config = dict(
    model='image FSQ autoencoder',
    dataset='photos of arthropod specimens (BIOSCAN-5M)',
    train_examples=48750,
    image_size=64,
    crop_scale_min=1,
    horizontal_flip=True,
    bottleneck='fsq',
    downsampling_factor=8,
    encoder_arch='poolformer',
    encoder_norm='layernorm',
    encoder_norm_position='pre',
    encoder_activation='gelu',
    encoder_mlp_ratio=2,
    encoder_layer_scale_init=0.01,
    encoder_parallel_block=False,
    encoder_dropout=0.1,
    encoder_inner_norm=False,
    encoder_drop_path=0.05,
    encoder_patch_size=[4, 4],
    encoder_conv_stem=False,
    encoder_depths=[8, 8],
    encoder_widths=[64, 128],
    loss='mse',
    latent_channels=4,
    decoder_norm='instancenorm',
    decoder_activation='elu',
    decoder_widths=[32, 32, 64, 128],
    decoder_blocks_per_level=3,
    decoder_block='plain',
    decoder_attention=False,
    decoder_upsampling='nearest_conv',
    levels=5,
    init='torch_default',
    residual_init='scaled_by_depth',
    optimizer='muon',
    muon_scale='spectral',
    learning_rate=0.018,
    momentum=0.95,
    nesterov=False,
    orthogonalizer='newton_schulz_5',
    adamw_lr_other_params=0.0013,
    max_grad_norm=0.5,
    magnitude_pruning=0.3,
    max_steps=4800,
    batch_size=48,
    epochs=4.7,
    lr_schedule='poly',
    final_lr_fraction=0.05,
    warmup_steps=240,
    weight_decay=0.06,
    adamw_weight_decay_other_params=0,
)
Rows from block 10 of the encoder, named by matrix and row number. Rows with one number belong to one neuron. Each number is 128 + 24 x the weight over the matrix's rms, rounded and kept within 0 to 255. All counts start at 0. Numbers have three digits each.
# fc1: MLP up (encoder.blocks.10.mlp.fc1.weight, 256x128), inputs 0-127
# fc2: MLP down (encoder.blocks.10.mlp.fc2.weight, 128x256, transposed), outputs 0-127
fc1.80:092106119145097130128128128128128090128128128229162089101136128091095084106128128128123146128162128144128128110205123167128128114164111122128128147128128128137137124128128128087166135128099128164173128116128122128128146128147163123149128076181128113062130128128128128128128155122128128169128138158114115128128167062095186128107092132128152151163121120128128114102128127095128117100118
fc1.81:146128128114112143128128128114128146097152180135139115139150128114104136128114157128161128074138129146113106188098128097128104154140149128139128094165102096128081128128094204095128136115128124171128102099168130168127128099180144099162150128150155128128107128161128128070109119139121149102097118128168113109089128128100126128141138155128128128144127128122133128128103145132128128128128
fc1.82:128122101151086075133128128162120104104114151128168183164128128140112093158128118128099111128083128128128121106142115128128152126151142142097070150088178112146056152087128150101165145128053170118128082143146102169128095112128191126042128143109108143059132191158146128132162169155179094128086105174157107081128170128085171128128160128069203071146128086072128202128123118148128132141128
fc1.83:134128158141128128128132128119128135130128128109128128133103128128132128128128128128128140103112133125129144128128128128128115101137117113147128128141128135123132107138105128128128128128119110128142128136125128124127128106114128162152130118128141126128121128128128128131128128120128138128128134128128145117113128128135128122144128128128128144123128137128128128147128128128128108128128
fc1.84:135132136128128128137130128132134129132124130128132128128128137117117128136130128128135128148121135128128128128116128124128128128132128116128119122128124128128128117128134128140128123128128128128128131128128126131123137129116128128128128117138131129127113128125126127128125128128128128128142124128128126132135128123128125132126136128128131122128123128128138128120128121136123130128128
fc1.85:096107163134154116136111192150143157054144128145092154128165095144112133152146114191131122128106153075073096224126128128128128104157128085126094152146076190128128152128117112129112116086123178076128098114128109151082128085101128128151159140128123128123155128129090145089146128148128123103106093090192190167128129146104083139123111165123162094128111127193201131123128125175117122078126
fc1.86:074128180128098187071198178140128184137128186044130158128167170089128000128128114160104128139091181107093107002154128134137128164121145187149152150145128175159087128192123150146085129128128118173150155128094128138091128128118140122128128160054078152136203209086065129194095162128123031072130100122113128104072217099128103101053082144074140085118158160128178159128103128128077144128156
fc1.87:128086143188155110108128128081128156111128128084128128124190128128075128158101162128132128143167081099128150128141128141159129128102111168160128090126126049128132128085128128098099128138160143105094101128102128128092128147171122128194146095153128164107085137175157139128128133128156128128132110136183118104139120161117128128154170124194119119128142140072127125174155128068128144133143
fc1.88:128128144135094128126104128129122128147168158128143110140137131207110052112097110128105129104095181151131125184123128104158155128123128084128121128115128104128125128149128128138147147127168081145111115120128109132089128161099150169128140090128128128128170128128128128102126128128112043128164128135135121119121188127140132128087134119083128115128128116130100139128128145130188088143137
fc1.89:134114131118145128139138132132128128128128128128128134128104110128118104128119136137143128107128150152128120128128128123128128136128128128116157128128128128128142128128099126120145128128128117135141128128112128128122128086120128140132128114128128115128128128128132118116125128128133128128128126128106114133104128125150128128120113105128128134128127116156146135128128128115098128134144
fc1.90:130141139128128152156147141128123146119128107128132131129128109118119104145110128097128128128098128128128128128150160119114139128161127084128144131128138133128128106128128128128128123128155148113138128128150128128128128150124128110128145141128128128128080109102128140151143128142137128092128128130128084128121150128141118146128141122129128105146114118119117103141128144128128138128162
fc1.91:128101129119097162098143169128128099140167138128084128149113128115128127081171104128128161126128128096124085128105118145128134125116168156128096128180100154128153131128140103152071128145071167128116185145119136113180128185153128137128128128132126106148128159128122128128111155122128143178117137146184128107163093104091136146120101085095129086127128177128147152124100121128117128105084
fc1.92:108128130151092092164124117106159128100166128078128145128117128138087128141082125153085134136121075133148125128159128088128163091145106128117128138108128128128128153122148166126200128128112128087125128128136096203113194128128106128068128128128106128142100128111115092128105122138128128161128142128128110148119142165128128185128128111128166111128071146149145128128128128128128126128128
fc1.93:126093168154089128161120128091175128165128151133186128158145128138128084149128128128121128174068154128128110176057128128118128115093166128128193128108131113128128128128128153151134170128128059129141089154182128134128147128128094068110128141099128153083113139167151108087156111128110045158081108128126128119135045188176126134088133123138110128113133153138139140128172104132104116128098
fc1.94:081128154150128128107144122128116066122162100128128139139128128104128112123146136165158128133080181128128144128128128114128128128139146114100099128128128171128127128128139161118117128128128106117155128142141128108134125153165160123123094119096128128128125199149123123128121129176128128168135127130128128128112092128128098149095128121128111127081128101128108133121128128128128119128128
fc1.95:128128128161106134128161119087107135152129159128134118076134128128113128102129128108112128128136126128092129146128128130112139128128098134124128154108123188124146161128140132096154128166166128135124135157109126128092128128128128128143128163099128128118137162111128121128128140128146123131128128128106131122132168130092114128117106128151173128108118128128128128103128111145151096132128
fc1.96:128120126145128128122105128134124128128128132116128156149120117114132128147136143128133128125138130131128128123088128128152146128128129128128128128129128137143128116120128128119145140130128128114115099138127128128146128128143128117128153128123128128106110153128128138146128128133128105114128128126124128130117106157128139128136122120153128159110128150128128143128128128135113116141131
fc1.97:128136157155082082147134140147183140187178099089122188148128128132098111172128080165089144212208143156069113180096128128145089150080128131120176128128128114113164126134117128163123085128128128128128148128101090128114128121163113160090133078139136134128128111108076122166152186128140074128114128145179120132108058111125147217124128153096132155146111061128088103128128127129103128128122
fc1.98:180133117149168132117098098108128148141128127129128115137128122101118193135128144119128118133129128128108113128128128171130122146128147121142108128128128128155119128128171091151144103125117128128128145103128127111122124128115125128128115195148143128071128121141198129162129125126105125132128133130081128128107090112152187099159099127111119128109155102098146070170128126132143135128141
fc1.99:100164141128165114105065142128128159070143118100135133114117084111096120117115128189128140143128139166142128128128128128163089185141101131152188129096173100117128128130128134094119131140128128128118135128128134135101089102128112128128128128113162128098115168108172116172144149128172084116128130129086141164053128128091128112138135201128128128119147128079170125144128094165115128128128
fc1.100:094142139157101126099116128128128128105110128103173066095125128165128095128135149128126087118128128164128128128128131089128194072128130103143106121128168128087157163128128122128150128071147090128155155114128101128128128128141132138104128128128085046119164138128085112128131163129138023128058186095128126128172174105128128128150128147091108128128116131160128091128128165151109076128128
fc1.101:087165092082069128128069151089147131128068128127090151110161144114128128128128128128128128128128128107129102128128154085141155146184143144128188070142174107090155149128142128156089117099139173128128133128128068128137157160097143167118142101118127137128146095160128096182122131154127115128128128122122109127163108132151155123185156128101104135120078114108136103128134117122132132134148
fc1.102:153151152128131102128096128112115113113106129128144096128128128128151186108128128173135128105098117080135151128148128101128095144128149162128123099123128135128128085087109128120117128113160147115162128152123128134128147170128110128132127104170122158144101100113128137106121080125092128128156122128110133119156153105128090169141142128111128158115146113128108127143127095128161165159128
fc1.103:110128160098168114107128128145094182091152103128128182143123153135183128140100081096128170128079128091150128105128146128120130118139128078128095151128147134129180085128138140177170153122128062059128098064117118160128189178128128149106082127135128148128128053091117159097106181128171168161128078100128129128185128179111109171047100074154129176162093128092123064141149128128146134128132
fc1.104:128115114128150128128139128128082128093138126129131151156128087123136128097103118186149073091149126083128112071128085121168104110139138128153165099128125156128128128147108108128142158128071154128158128080162110128128147141060092138174090098162115110188076128128145128113137120077128119182107128158102128169099179156128132124128122124113128105167091081091172110091094114113085144134130
fc1.105:117128128128128117128146134131128128128142127128128137128128113128128103128128110128128128162106150138127122128141163128128124100128128122128145132124113117128129128128128128107128141158106128133128122133119128153128128149128128113106125110132122129128146125117108128128128106130128128129128128128165121128132128128128128151120128131113128128128128128128106129128136128128128115128142
fc1.106:161138091161128132120091128128128128106114128128137130091127128145128128143128128128128139128128138128146157115128124128128098090128150128128140103128140127101080110136116168166095124108128112128128149110066128128128172092128128200066141128114128138104143164128139128144099174128095133118128128125147166128080128141155147126123128128112128128189111105128148128124128107132154094135128
fc1.107:128122128130122147143143114128128128130128114152151148128128128117132114128128105128135128185100128128128128128127128128101128128143144109128132128128134084106139128115128112128128128103136128128141111128128118098102128128129145128128142131128139115128128128128128151121128128128128132114128128128119099128146128128128145103128128128128122103128155127128128128128128128128128128128128
fc1.108:136106091145128128128160128080168138146157128111128128129086111121099140138161140161115149172133197155128094131128074128172145076114120082084164125128116079091116159136128109124125111143175119106138139079144128179128175064129103193128113157118128143071128166128105103160115128102128128074062150108117128128128128192139097160165141122127128115115147118156147128128110128171128128126203
fc1.109:128128154109106180087128114153128161128128170129107128128142111135104128128169117145128140091115174173154169113137086122136101126128133155147100134108128128169100164123118115130128126098128128128082138094085095128127145159128128128128111114107128128167128153123128145128137128128128229143103128131128170165168104166101136109104093128089128128099091150167128129128151132088135112128091
fc1.110:128128145128121128122118140128138124085144128112168128128158128128113090128093073131128142138128128138135135144131165077128128106136128128110106114092128148127128128133127128116165128128130128128139055128128118128128131140112104128134128133156138128174128113134128102144105135169121133128124135110124128128156145128128128156120128128128110111128156108128145127128128114085137128128128
fc1.111:111145137128102142115089128128124128118108109128149112128121140128134119128121137128151103128098166148128135132096134161154133128132129128140114084155128128128128097113095128128109120095147102110122169119128125095152150107128158128143140141128128146104098141128147128077128132119128128104116128128128128128104130128151139105128150128128128119128128143125161151154128128128138123114148
fc1.112:129162129128112146160077128128131206173187089174160118128139120096128128158127128116128127128124074136158128143167117079128139146200139049128145128115155099128184048128130163123159128120176194133128086128204128086083128181128163128110128170078128128106047127083128128182145156183164056096104157076107071101027240157161128128116144094128132081145159105141128128152151112169088092155170
fc1.113:151128151128152105128128141077127147125105128142126128153136109169123132171099095128128128102148128110145128128103103117135121142163196123153124118140150128088112084128128128147085128128080128156127154134176156130108131124128090109134128128128133148087070134178090128128128163128128196166128128109122071166093096205123162164150155118120128105128184128128117160114139126146091063109141
fc1.114:148097085128107112172131154124184122148115171094122102131128128096067128127117112171144171149180096150138128176128128166101102076184090128128087125116095128115110120123145110134114123128109120128165172105208102135166141125106112079149096149128092128149136111109128128158128061130116121128128136152137158164128175161158104157082128076113110130133156128128128094124111132109128177128128
fc1.115:100101076128130119099128127154121128128128136128085154149161183107110163123093148101106128105179128137154126144092105134130098120128148124103131128132125134200123108098139067093128128148178139128125128128128163083156108144128095155128128122128159172128123128142138134134128117128083196105110116157105178110128128150103140123137143165153162163128160128086165158058128154128136128137079
fc1.116:096128167153128156147128128128128128137122122103098186156105106128128128124128138136128120205128128128117114154076125115103139141128128128139108128147125107119106170128128110092128128147128128117156162128109128128097091089134128114079128128111183136128163119128128128097140119120166029142128128132139149139147128143128128128105132144128085128152128128128172141118143102158078107128128
fc1.117:097128128084180125128128166128128142119115128115169174128100154128164154128132150128128128035140128137128157128109066051152121128128138128143128141128117108091156128128150107123171101128173120128170145128097124095128177174140124149128082162105126131054079103170128127123100126159102170079109105128128158146107149153111128137120150145073128128123124140126100128106128052100144134163159
fc1.118:128104146078181125166097139159123147138144128178188122128202146128143116142100098108097128101136148128122073121113101128155125128169182092091128128128136139139082117108101123065128132151159128130110128095147121128153169128160128138004119149128156128141150128147128128082114128136128128120132128070128146153128124105094088145164139128128128114156168072181128128164114128104128128098128
fc1.119:106128152128128097128142128161115128082128128128163075080128108124116052104112095128146128110128108069128162128146098175134128128167098128128076179128128158108142128083120128218183128112165128103156128124125132205128120128128178128090141150154128071093147128121157122126128165080118086129116080131101128128151128128128128220134164181128119107159128108076114147135137175108128136128077
fc1.120:128096119134120134188128097128139149158141128101116090172103115128069162128127105132080133136155141128112128111128081163092154128128137128123169128134087141137128128128128095130154111137081133128180128123141128096128128128136128128128158136148134102128099133128128124149173128128142128149116136128128117128113128151156173090140128131165128111099128094128141111170111130125076127112133
fc1.121:128128121074128128066128095164155111137071124128156162128152078128172122133113140168075128128128133128128123166110141145146117142134085128089128126146196106128205178098151099166128156128104159128128128137130193105146128123128128128103099163229134128128128133084128084128128114092118032170111174128128114128166149115128128095077158088134100128142162124070078111128128128126128110111151
fc1.122:172117137130143120106135128108133135092128115128128109128137098157128122121134134128109128097128128118128114160108148125128092128118128129112147109137093112137124128132128140173141128128125128128128128151098128128156128108128107128158124137147128128128141165127128127127067156145145115121155153132128140128088128128118128165128115128111128149136128118098118105154117108128130162115094
fc1.123:128130186124107128101134173169128128128111109120128093126128114113111128134144128128109128128128116128115115175149146126128132148197155090128082128128113115158165148130160128119128129071087128148112142130125110096114128128146142128075128164168153107115081103105131111144157157128167116094081128128105125156085163168125121128139128128135142128128147117128134128115129128150128126091128
fc1.124:093125096110124148145128121164150128140116128135179128105149151128128096152131128153128161128127109128156141128138110078128121128128128128128086128128127107132159111128134153168120143093152128128090091128111113128096154128147128145131118094128144128128142089128108128177128128128128080128128155122115128128118158128139110159128149097147128131138128119171128122128104117096128128128128
fc1.125:128146162112101147137114128117173148130116105128175128127122130128128079094146071128159128124140097128128120128128102090128187128128128128135162089128132090128128101128126153106186128128069120169172128124103157186152102128128123164109153078094125128116128128160128163118128140094096127128114107132128085119130128121092152188128184134097164156133128129077134128153108161139126134163144
fc1.126:122141148147089128091097128085060118128120110128147175145147125145127081128149154101170161085113150144138166178113075161154128137112091133143126184145173128077162154108153128128156132082149113078129128128105144133128151128128128128158150138108128084089128166139126128167106154107128082157151136128113073128128151128146128101131128128128128173121094054128096128135166150162096109104162
fc1.127:100127174144128162133160165163121128104161152101128138157099136126128128126141128145120152160112128083161113102128121081128176108128101077114108172084164115126178139128128141109171128116072099128128128076128087149085206126164191139128153140128140123123125128149092128078147076128151103128068119129165148113128142128138145116128085094054151167122128137159131155159067113127116125124128
fc1.128:147111144102128154109079128128107146109118128128099113135094136119115139111128128128128128128100162144101128128114163137134092128139092128128074128128115126137128128128111109128125110128129128128082179108142092152128149098135128178102148106096115115137131145128128128128159133128128151128128124151113155094140108170128168128140138136106128150135128128120079127132128128128120170128128
fc1.129:134128104075188098128128175130128148133113128128128167125128160128149128128117125091134098016128152128139128141128067019118092188115107128128131128158128101115128128150128112128150115106159144116120128116085128138128151140147135146159083171099148156085130128159122128111133108133141144126106106149107146173110128144086128172127128169050128163084143152128120128094145056079133128188146
fc2.80:153142148112181105128132128128128161106103118128128163128128128168128128104123128128125112071121139166156132059152119111128128128098145128128143128128148147128143165129128138132128127128146153124128128157128171134104095128101128111086140128099139152143128153138143137159145114122119128128110129128162132101132073163112128150156091104079128146128105128111128143129156083169120172155128
fc2.81:128159134117137128143131127147081097170155054132128128097128079128122141119118105130115128211127128142137126128133128174136087144088111110128128137122132148128124129131110085128125173131128108128147129145142121128135116151128065128173102155125178128153129128128128145137125112133128188163136085128128142150128128085067122100124128124128122157137141133128147150156137165121128136143121
fc2.82:136136131117160179145113134138111128065040129122115131106126128082128193143112104114094128070128106128128139098094133120133130093155176119152092128128128138124121128162133103151125078128077075118153127160106141128138128107117128128057110066128145128130147109092128131071086160114128128128041144128142150122140128152121132113199174128143128128128081128149127114143134128140154164079124
fc2.83:128147128128160128131128127128128126126146128128148128128128128116128128131128142128143128150144131121116128104106128133128140130136138129110128128128128135128128128128128128105128139127140128117131128108128125118128128147128128112125128128128128128128144132128144128125130128134128128128128110126127128108115128128121145142128128119132127128121130128115092128119128145128125139120108
fc2.84:128130131133112134132121129128128128116128138133128128128128124133128111132117128128128128115119118128136128131128128128133136128126128128128137134128137128130128128132128128128128130128137129123138131128128132111128108146128122128131123128128128123138129140128148122134147127132128128128137147128128120135123140128143143126128128128113128128123138125139128128133128128121128139115126
fc2.85:150128128109149152102154128127113117143105152137105117126128116100135169117080150080132128094196119113128133059128123154129159172127128128122126128192138115128128105170147174113163050128142159128177131106094120119117128128143152128150091153124134128079139150128068123166175130128121092156099151102128107139095071128150128128167182106086128137117128116110111128103135151112124169161130
fc2.86:128095248105128213167186128128180182221021197131128143128128052145043045150217128165128073115098172220000129076195025108097086128170167066115128128148058128128082118128166168151161255128161019189128126124097125154050128025152117114128000084117138184112113130038255153111145179000136099100117175028152194230184188128120137094128209086029114130134122128126128188158162136094124072184174
fc2.87:128106128137090091128128135128128191188135125128128161156128128094124159128128183110159128128104128117128128202146150102151099133128120147114146128097128162128137093104083152127128092128121128107128128113128103071163168128173128128156091150128128128094115132142113126113136072147128128093179128128135121128142157128108144186101128128128115102111128128181098114142061091168115128128128
fc2.88:132076210125144128156106120126085167184187120128153143095128114128128255128191152181168124097061184169100128128040067159119113128150108147090050114145145128125128171154128182128097098128075128105063128133140079133154098144128128173057142128134122119116185154128158102085093128149128028149146102110128075158090186137141128141128078135131141140135171119128142183179137098109186125101115
fc2.89:135151128144128134128128128128128128128121128121125122128125128143117152128121150128128119128128097111128128128097128144130128128144138128128106134143128125128128128152128128139128159128125126099128128123133120097128128153134128108113128134114132128128120136116135128132128148128131128128128135128148128111128138135103139128120128130128116127125136128128128116134128128128152143128106
fc2.90:146139128128127126128112128149110128079128128128121128116128109111127157146107128128128129129101128130108128118101186128131127131154107128142128115128125128124139179141128172128127128128138128129114128147120133108128099181145128128126128128103124136128118128124128139132128128095128101130082128095128073128076165134136128128105177128090117128138145105096152095110081152128164128155128
fc2.91:125128158128150137176113128131098140138135128128132089155128128117138128139104176114117128130076128128136128128115149077142121128149157128139123128102128152128128146128142153109128108128198158141168130128117145146119128096156154128125128127134128132109128103117181110128128124106128196128103121128128126175128128092131135128128128129191133133130126113128045084177145114149128153148128
fc2.92:128128128128127168133106128154128132142045123134165110138126128123150141133128136123086128075106108145128128124138128120128144113116128121116105128128128114128154118109102128122118128128116128107120134116123136092112135102128128105095128128128166126128128151119192128073112128124128130117150128132112104128128128128109128143159128128118128128135128128128156128143130128128086171128123
fc2.93:113139121119092128128128128126110116152170128128107128184121128102184067103111136128128128161128148162131128115128220108124121108108151086113087134136105117128128121168114128128147134128125128128138128128128128097101128111128130131128113116144133128141194137128125112101128126093128221128128172128128093116128186128148096089118131136119127138140082128097088121128172128119102080188100
fc2.94:128128122128122132124090135078128171141122128117128106149129156150159110101132128128128128130130127121130128086158143125104120128128128147128131138103128127128135128171128128118120069128141122115108128128099111127147128089157122105110193155128125107128132112128128111108120127117128151115128148128093088111128128157109128092161128128110128136137106133108114128133101172142128128076122
fc2.95:128153133108128128133128128162115128120115128128160183147123128102143163128133128128128141147128122132118128087138142128181128128128128111128113134135132103125158148128175150128130128128115139117128128128128128103150153128124128091132106136134152160128142128128128140112121102132128154066092146108128130161128128152128122142119128128128148125128120116128128128124156128107087138128128
fc2.96:128128136120119128128137128090142128141130107128171110107128128161128128129128124128128120128128128128123128128141128163104125139128139106128128128160128128128128116135133123117130123128102128128128128130128100128111130128128114089128114148128132132136122118136147120122128128132128128128112132128121128152128146109128102128138126114104128110131128128128118170131128128125147106128128
fc2.97:095154092108140128128128128132128122149187097134163061114126123117175051133111165111128145128108118132128128067171111135141128165128142100165092132113140138128128186174128203106141128112128154071128137132163128180118128128128107128114205092128128160110175094128108154128112124119128229167128103128165063131120147105090105034109080114136135096115158139086123130128128117151093107136128
fc2.98:102158143137128128128138123100153144128122128132128125128128132128128077128136131085145154128120128130128128113120109108128128087121143136128128128124106128128128114128156128128124154132128128150112128128128128160129128139108104136158128107134128128172106119128128143148123118114128121128089135147187182113128160128137105138128094108161128123127128128128087132105126143092149128128155
fc2.99:128128128113128128116128128128144212149115155131156151146124128135163128128161125125152145128109118101128112119181142131140147128163155114108144128124139134118189111128087109128101134128159128100099124128139058085128130138128127128128128143128104106128073164128169128094149115139120153161142117128144095128093151132138128157136122123141143128116133141084122103094115115128123142128128
fc2.100:139102110133105080085119128110128103162081103140125158122128128172111217136140086120128099086091140163140128128136079128102128128132135128098145112147109128128084143109128128148117141141128144150128121129143148153148090154092128128054103176136128154104128138142106196128120122121130049128152142146129079128128128115128111095089112148126115111136128151113137128130110144128111154128141
fc2.101:136126128114151136140101128145119092168090156128126158117128117141122158118179148140155128086096148128128119155128128182109128139118112082097085134128159128135049128128128094149128094128104128120169128158092108201105103130099128088128103120113176128089099163115106135107113148121128103113128092128114148128118087128144128115120128115150122128122134136138101128131106150120135114142128
fc2.102:128128119151146128128112128156123096151165133125112138128128118093175029122113138128170102082128128088130128102131128163117131172090126128175112128140179115129146141116097128110128078108120126144128128114128155143128128114169142109135128172128128092169128114138132128134127154128128155138128128137128116089128125149121128121128108128128128110132174053108128135128128152100140145128128
fc2.103:142146113129128092187142125100128117141132143138100098150128112128113137173120070113162111154171128151146106186123128143138128126150088186128160128128128169131155165094131080128128124128143154155171124150118128118150128139128063193156170128128100098128128148166128128103128105122128090130136128114128123081182132080155128092113141128121134128139139110068125025119095128084128128128150
fc2.104:144173127161144167119153128128128138117217163128137151084130128128128168099175143095128149146091127134123127160169128116138128178143120170149161132166166079147206111128133128129134158121041164073128134108158067159139128128104128123128146185128108128071128158095128164113186156128144107040084128117124128128092165128147106113148130148133163135128131128198166208136144126103128131178131
fc2.105:128128128113128140145100122117128147128146128128118114134133128128128126112128128128128146090150126128124128120128128130125149156128104135128134128128117131128156109138134124104133128128115128128129128128127128124128148154128128123103131125128144128138128128128128120110128132146128142128128128128126129100128143128143134118152147128118128128136122128128128128140125093115128128116123
fc2.106:125128128128125122128128128126106128128152122119128128099127144121082117124128103128140128128126110110113128136128128128111128148128123154128128128107113102128118121113114129128113128124128124137124123172144124158128132135141125128128128127116093152106099136132148133137128091119139128185174128128139096097128121128130117128109128142128139127134117100116111132137127148150162120100128
fc2.107:109128128130108128145139131166136116128128162126113100152126128111117128105126128128128128083128128132128128130098128112128158105128128144133095128128145148128109128128128128128128128129130139128116131151128128128128158128117128119141127128128128126128114143130156121112135128145128160128095147128138099128119145128128130176105111108128136101119128128128088125133128128128116128133128
fc2.108:145128127128116120128128137137128158162064128128128081125128128105117128141133103102147128152106125128149127178158128079116142065051128177089128128115124121128180085105077186130107129128128157121100128163155105148128100155168128137088128096101072118117128128126128142126157108108128136128151128160075087109172171128128121142149121128128122117127191093128128157140128110145173092088141
fc2.109:159119141133137091139128128127081128158134128135128140128128142079170128128100168120113168206127129090179134164140139118146100128135106117126128130143131180129104085112137128134128139128146145165140128100153163128128153104135092152167128163132128111117081124120128128128095114123128146128072110118128175128070128105181075174053128128146118127124158128128128096148092140165151122172128
fc2.110:142121128128119132152140129130128150154096128131117141152128126115128143128128128139110104099119128117128128140128128165139128128132128133139157134143134128113128117128147128128122122128139091130131128128116139093127128152128128105128128128133141128128142151115172125095128127123128171133128128125154128128102130151128133128090128128148124149118146128128140115128128128158103145128133
fc2.111:128125127129128135119105128128124128155173139133128128099128094128133125112121128118128128145128128113128113129168128160121128115141179121110127128128125165128128128117140145139127147121170128128096128128128123128128128166128128128190128125109094129135141126118128128152128128097139128128126139096128101123099157128128128128128128128121128110128104113128137157114128150123118128128128
fc2.112:114194117108128225188050123144066180128128067138143174172132085128128249172130128078111128128017075128076128010087255128112119150237123145194233128079175128128195252148127128170154066128128128084115126145245140093114095210117128196125128162115160083089100128092234128128149185128128017128122064128122082142128142137128082035087255128120123122128159020084112137128062132111163024153117
fc2.113:120128107085168116172110126138102108137128113127128150100128076131128141122128128154128135219105117128153128193185138191144128094122111128135116128094113135128109130127112128104128179128127149122129130128130101105128128156149079139128128128124136167147137107036128126153095154098129144085108111148128128128193165128128128107139123130113128128118128154164113128123128146098128140128126
fc2.114:096135128128097097122128128098088128061122128118156131128128183116131187115105151120128164128139122106092128147157101128129136128120128113148080135101153123148152129096086128163128187134056128128087133121170133039125122142128128164128183137137128128134179194069097163120144115171128091148127124149112129146117131173079133082113102143094149129128120121163130128128115194134128106123134
fc2.115:135128140128151138113128130095128116128116142128174128128128146128158161127170128157106128128097072103145128135128134128136128128134092139128133128126128148128128163131143158150096098128128128112103128146161082170128128145128130128114166128129099128122107108128113161089108180160128060128150117128128128128128152183150141128128136112132128128128124131187154120152128084106103132139128
fc2.116:125106128087128100139138125142146103143130148128117128097128128137161078120128130136162128128145187128125116141111136095128102173128127154109128123099145155122124130111145128128128137128104152103128128146128092128151120189128128099128111133128141137128126092128128119144128120127128183116128151115128128117156119128130128093159128139094128143134128128084128070128125117095134128128128
fc2.117:128123084105051154115163128128126118029196108128152150138128128089207121179140116107105128126078180128128120062102211045128128128108128053128128143116128066128080205239128128128134131114128099100070128156134084223162159128094080193032152128123093183128204139128096099147111128128128219128159117128128033128089218148128128074128118128091128103128136182114100128139138124128156128150118
fc2.118:157114123154128128086122122115155145149171144128120168081128103175128139131117135128128122088128120128138112080165133118131143128136152125113128128128128128128143128164128176128128128128109142101109122128156138120128147128114128095128156202099099128128119150089111123163128128128128137132080128093128090105084133119124099128128128128104128105136145133128136223124128094154102162165128
fc2.119:157161128086128128143107128151149128120089128128108179133128188157065218101155146119059128130159140128112128070118099095119163128128139152128128138158128128128128156128133072128151087124105106135150128134108156084154128128122128119088096136098160095156187103108128128104101128128128048128120121167148128097093128164128160127128129146113113148123128134128128128138087142116142136094112
fc2.120:152149159106105098109125126138141098128155102136142139098128142128140095128128141128155136128103128138133128128158128128143111149128128169128128128128137111128126167151125130157128128128140121148129131128128128123127117112110155083135128170128123141112122097128128128128148116128145147128098128096142155122159109120122107124100108141128128128128153179128128127080129127150166119128131
fc2.121:128132138200101128128166128149128128151194125124128128151128173131102163128137093111128100063156182128106128158128175082157115142089149122115128114128106128137118145128135172128163101128110146132186135141149128161128122131120128101100128065130132128187103128160119144121128126092128024128154056128141128120130129128117109130165099154097128128140128139085097053128152142144144100149128
fc2.122:128128138151094128128153134110146110128128128128107163104132143119150128107128128128178134143104128128124128106159128128129128143114118128104119128093086090128149157113128179105133132128123118123109128145148123107131129141123136128128131127127128128128101123138143140144118124128128128128153128128128155113157143128133108128128143117149126113132140125128143157128152119153113162128135
fc2.123:128168131128128153131128128151131159099132138137152090129128159128167128128116153141124128127081134127092128106131184129128128128155128128128128116119152128128120174152111148138128099128128128105085128153162128137110117174133109120090127159128123124157135128114137156090133126093128108146120140117106094116092158128128150084128108140145113134126095135103191157128115128128118139090128
fc2.124:128099128126126128128106124116128118135107120128128128163128170126144099113103131118104128097150128104128128127128191110120121161172100128115128128128153137122154128141125115083134113128128128132128125128136128128128128128094189119086145110128128128140102128098138128128098118159138174128136121128132128096119096129104154128097128110110128128128100128114128138139098128173128113130128
fc2.125:128128097128129128150128128157128113128125130128179111127131131128147130175144162137106143148167161089144128144128145171128128128128128142153097123113164125128128088126119128075123106128104146134134128181113087092090101048148128165147122101138149128065185170125154128141118130090128105128112173097123157128126128165133128103139128134107128133128187131145084164145095122128130118133111
fc2.126:142127128118114142128181127108160123170131128142128124128129117096114199135167189133128128087127128079137126106128128103119128123124133198139128123128169170128128136154149135096142128112084081082161128128139109148104154089093128164128108146128128128128128088077110132118106171128112128128116111122142166112162101146086128132128090128087128121125128131128128128128121130128094157126128
fc2.127:154128122138092128151078136152130126134128128128076143174128137134106082112128102101130121072128117139128118148095117072135128156128128152144128128089137149133128110169143154179093154128088098125106125102199151099128077086089162165139152118172095105128091128158128120124114112109128150128128128128095128146158100128111128148099128123161135142141141128128128128112128128134093123094128
fc2.128:103128128131128132128094128128153136128154137128128103121128098131157078130103116149146114124128086107136106150082127128095134116128166114151140129132112101115105089111128142119128118114166110126128128112124128121143100120127126154147130143136155091153128129128128116150128146137128171142130119128137131153116127111169128128147096158144127113118134094135055132128117136122128115124128
fc2.129:129150098078084128117138128128128140095184128148127163140128126128221169128134151121128127037089183110056128102098128028123128170128155072083159128130146071128142210211146128148094087128128100107110128152124116173128151128077062204000141152128125176098188167128128128145084128134128179106128128107151098128135193144091096129109159128138146114136127214165121152104168095111174055170117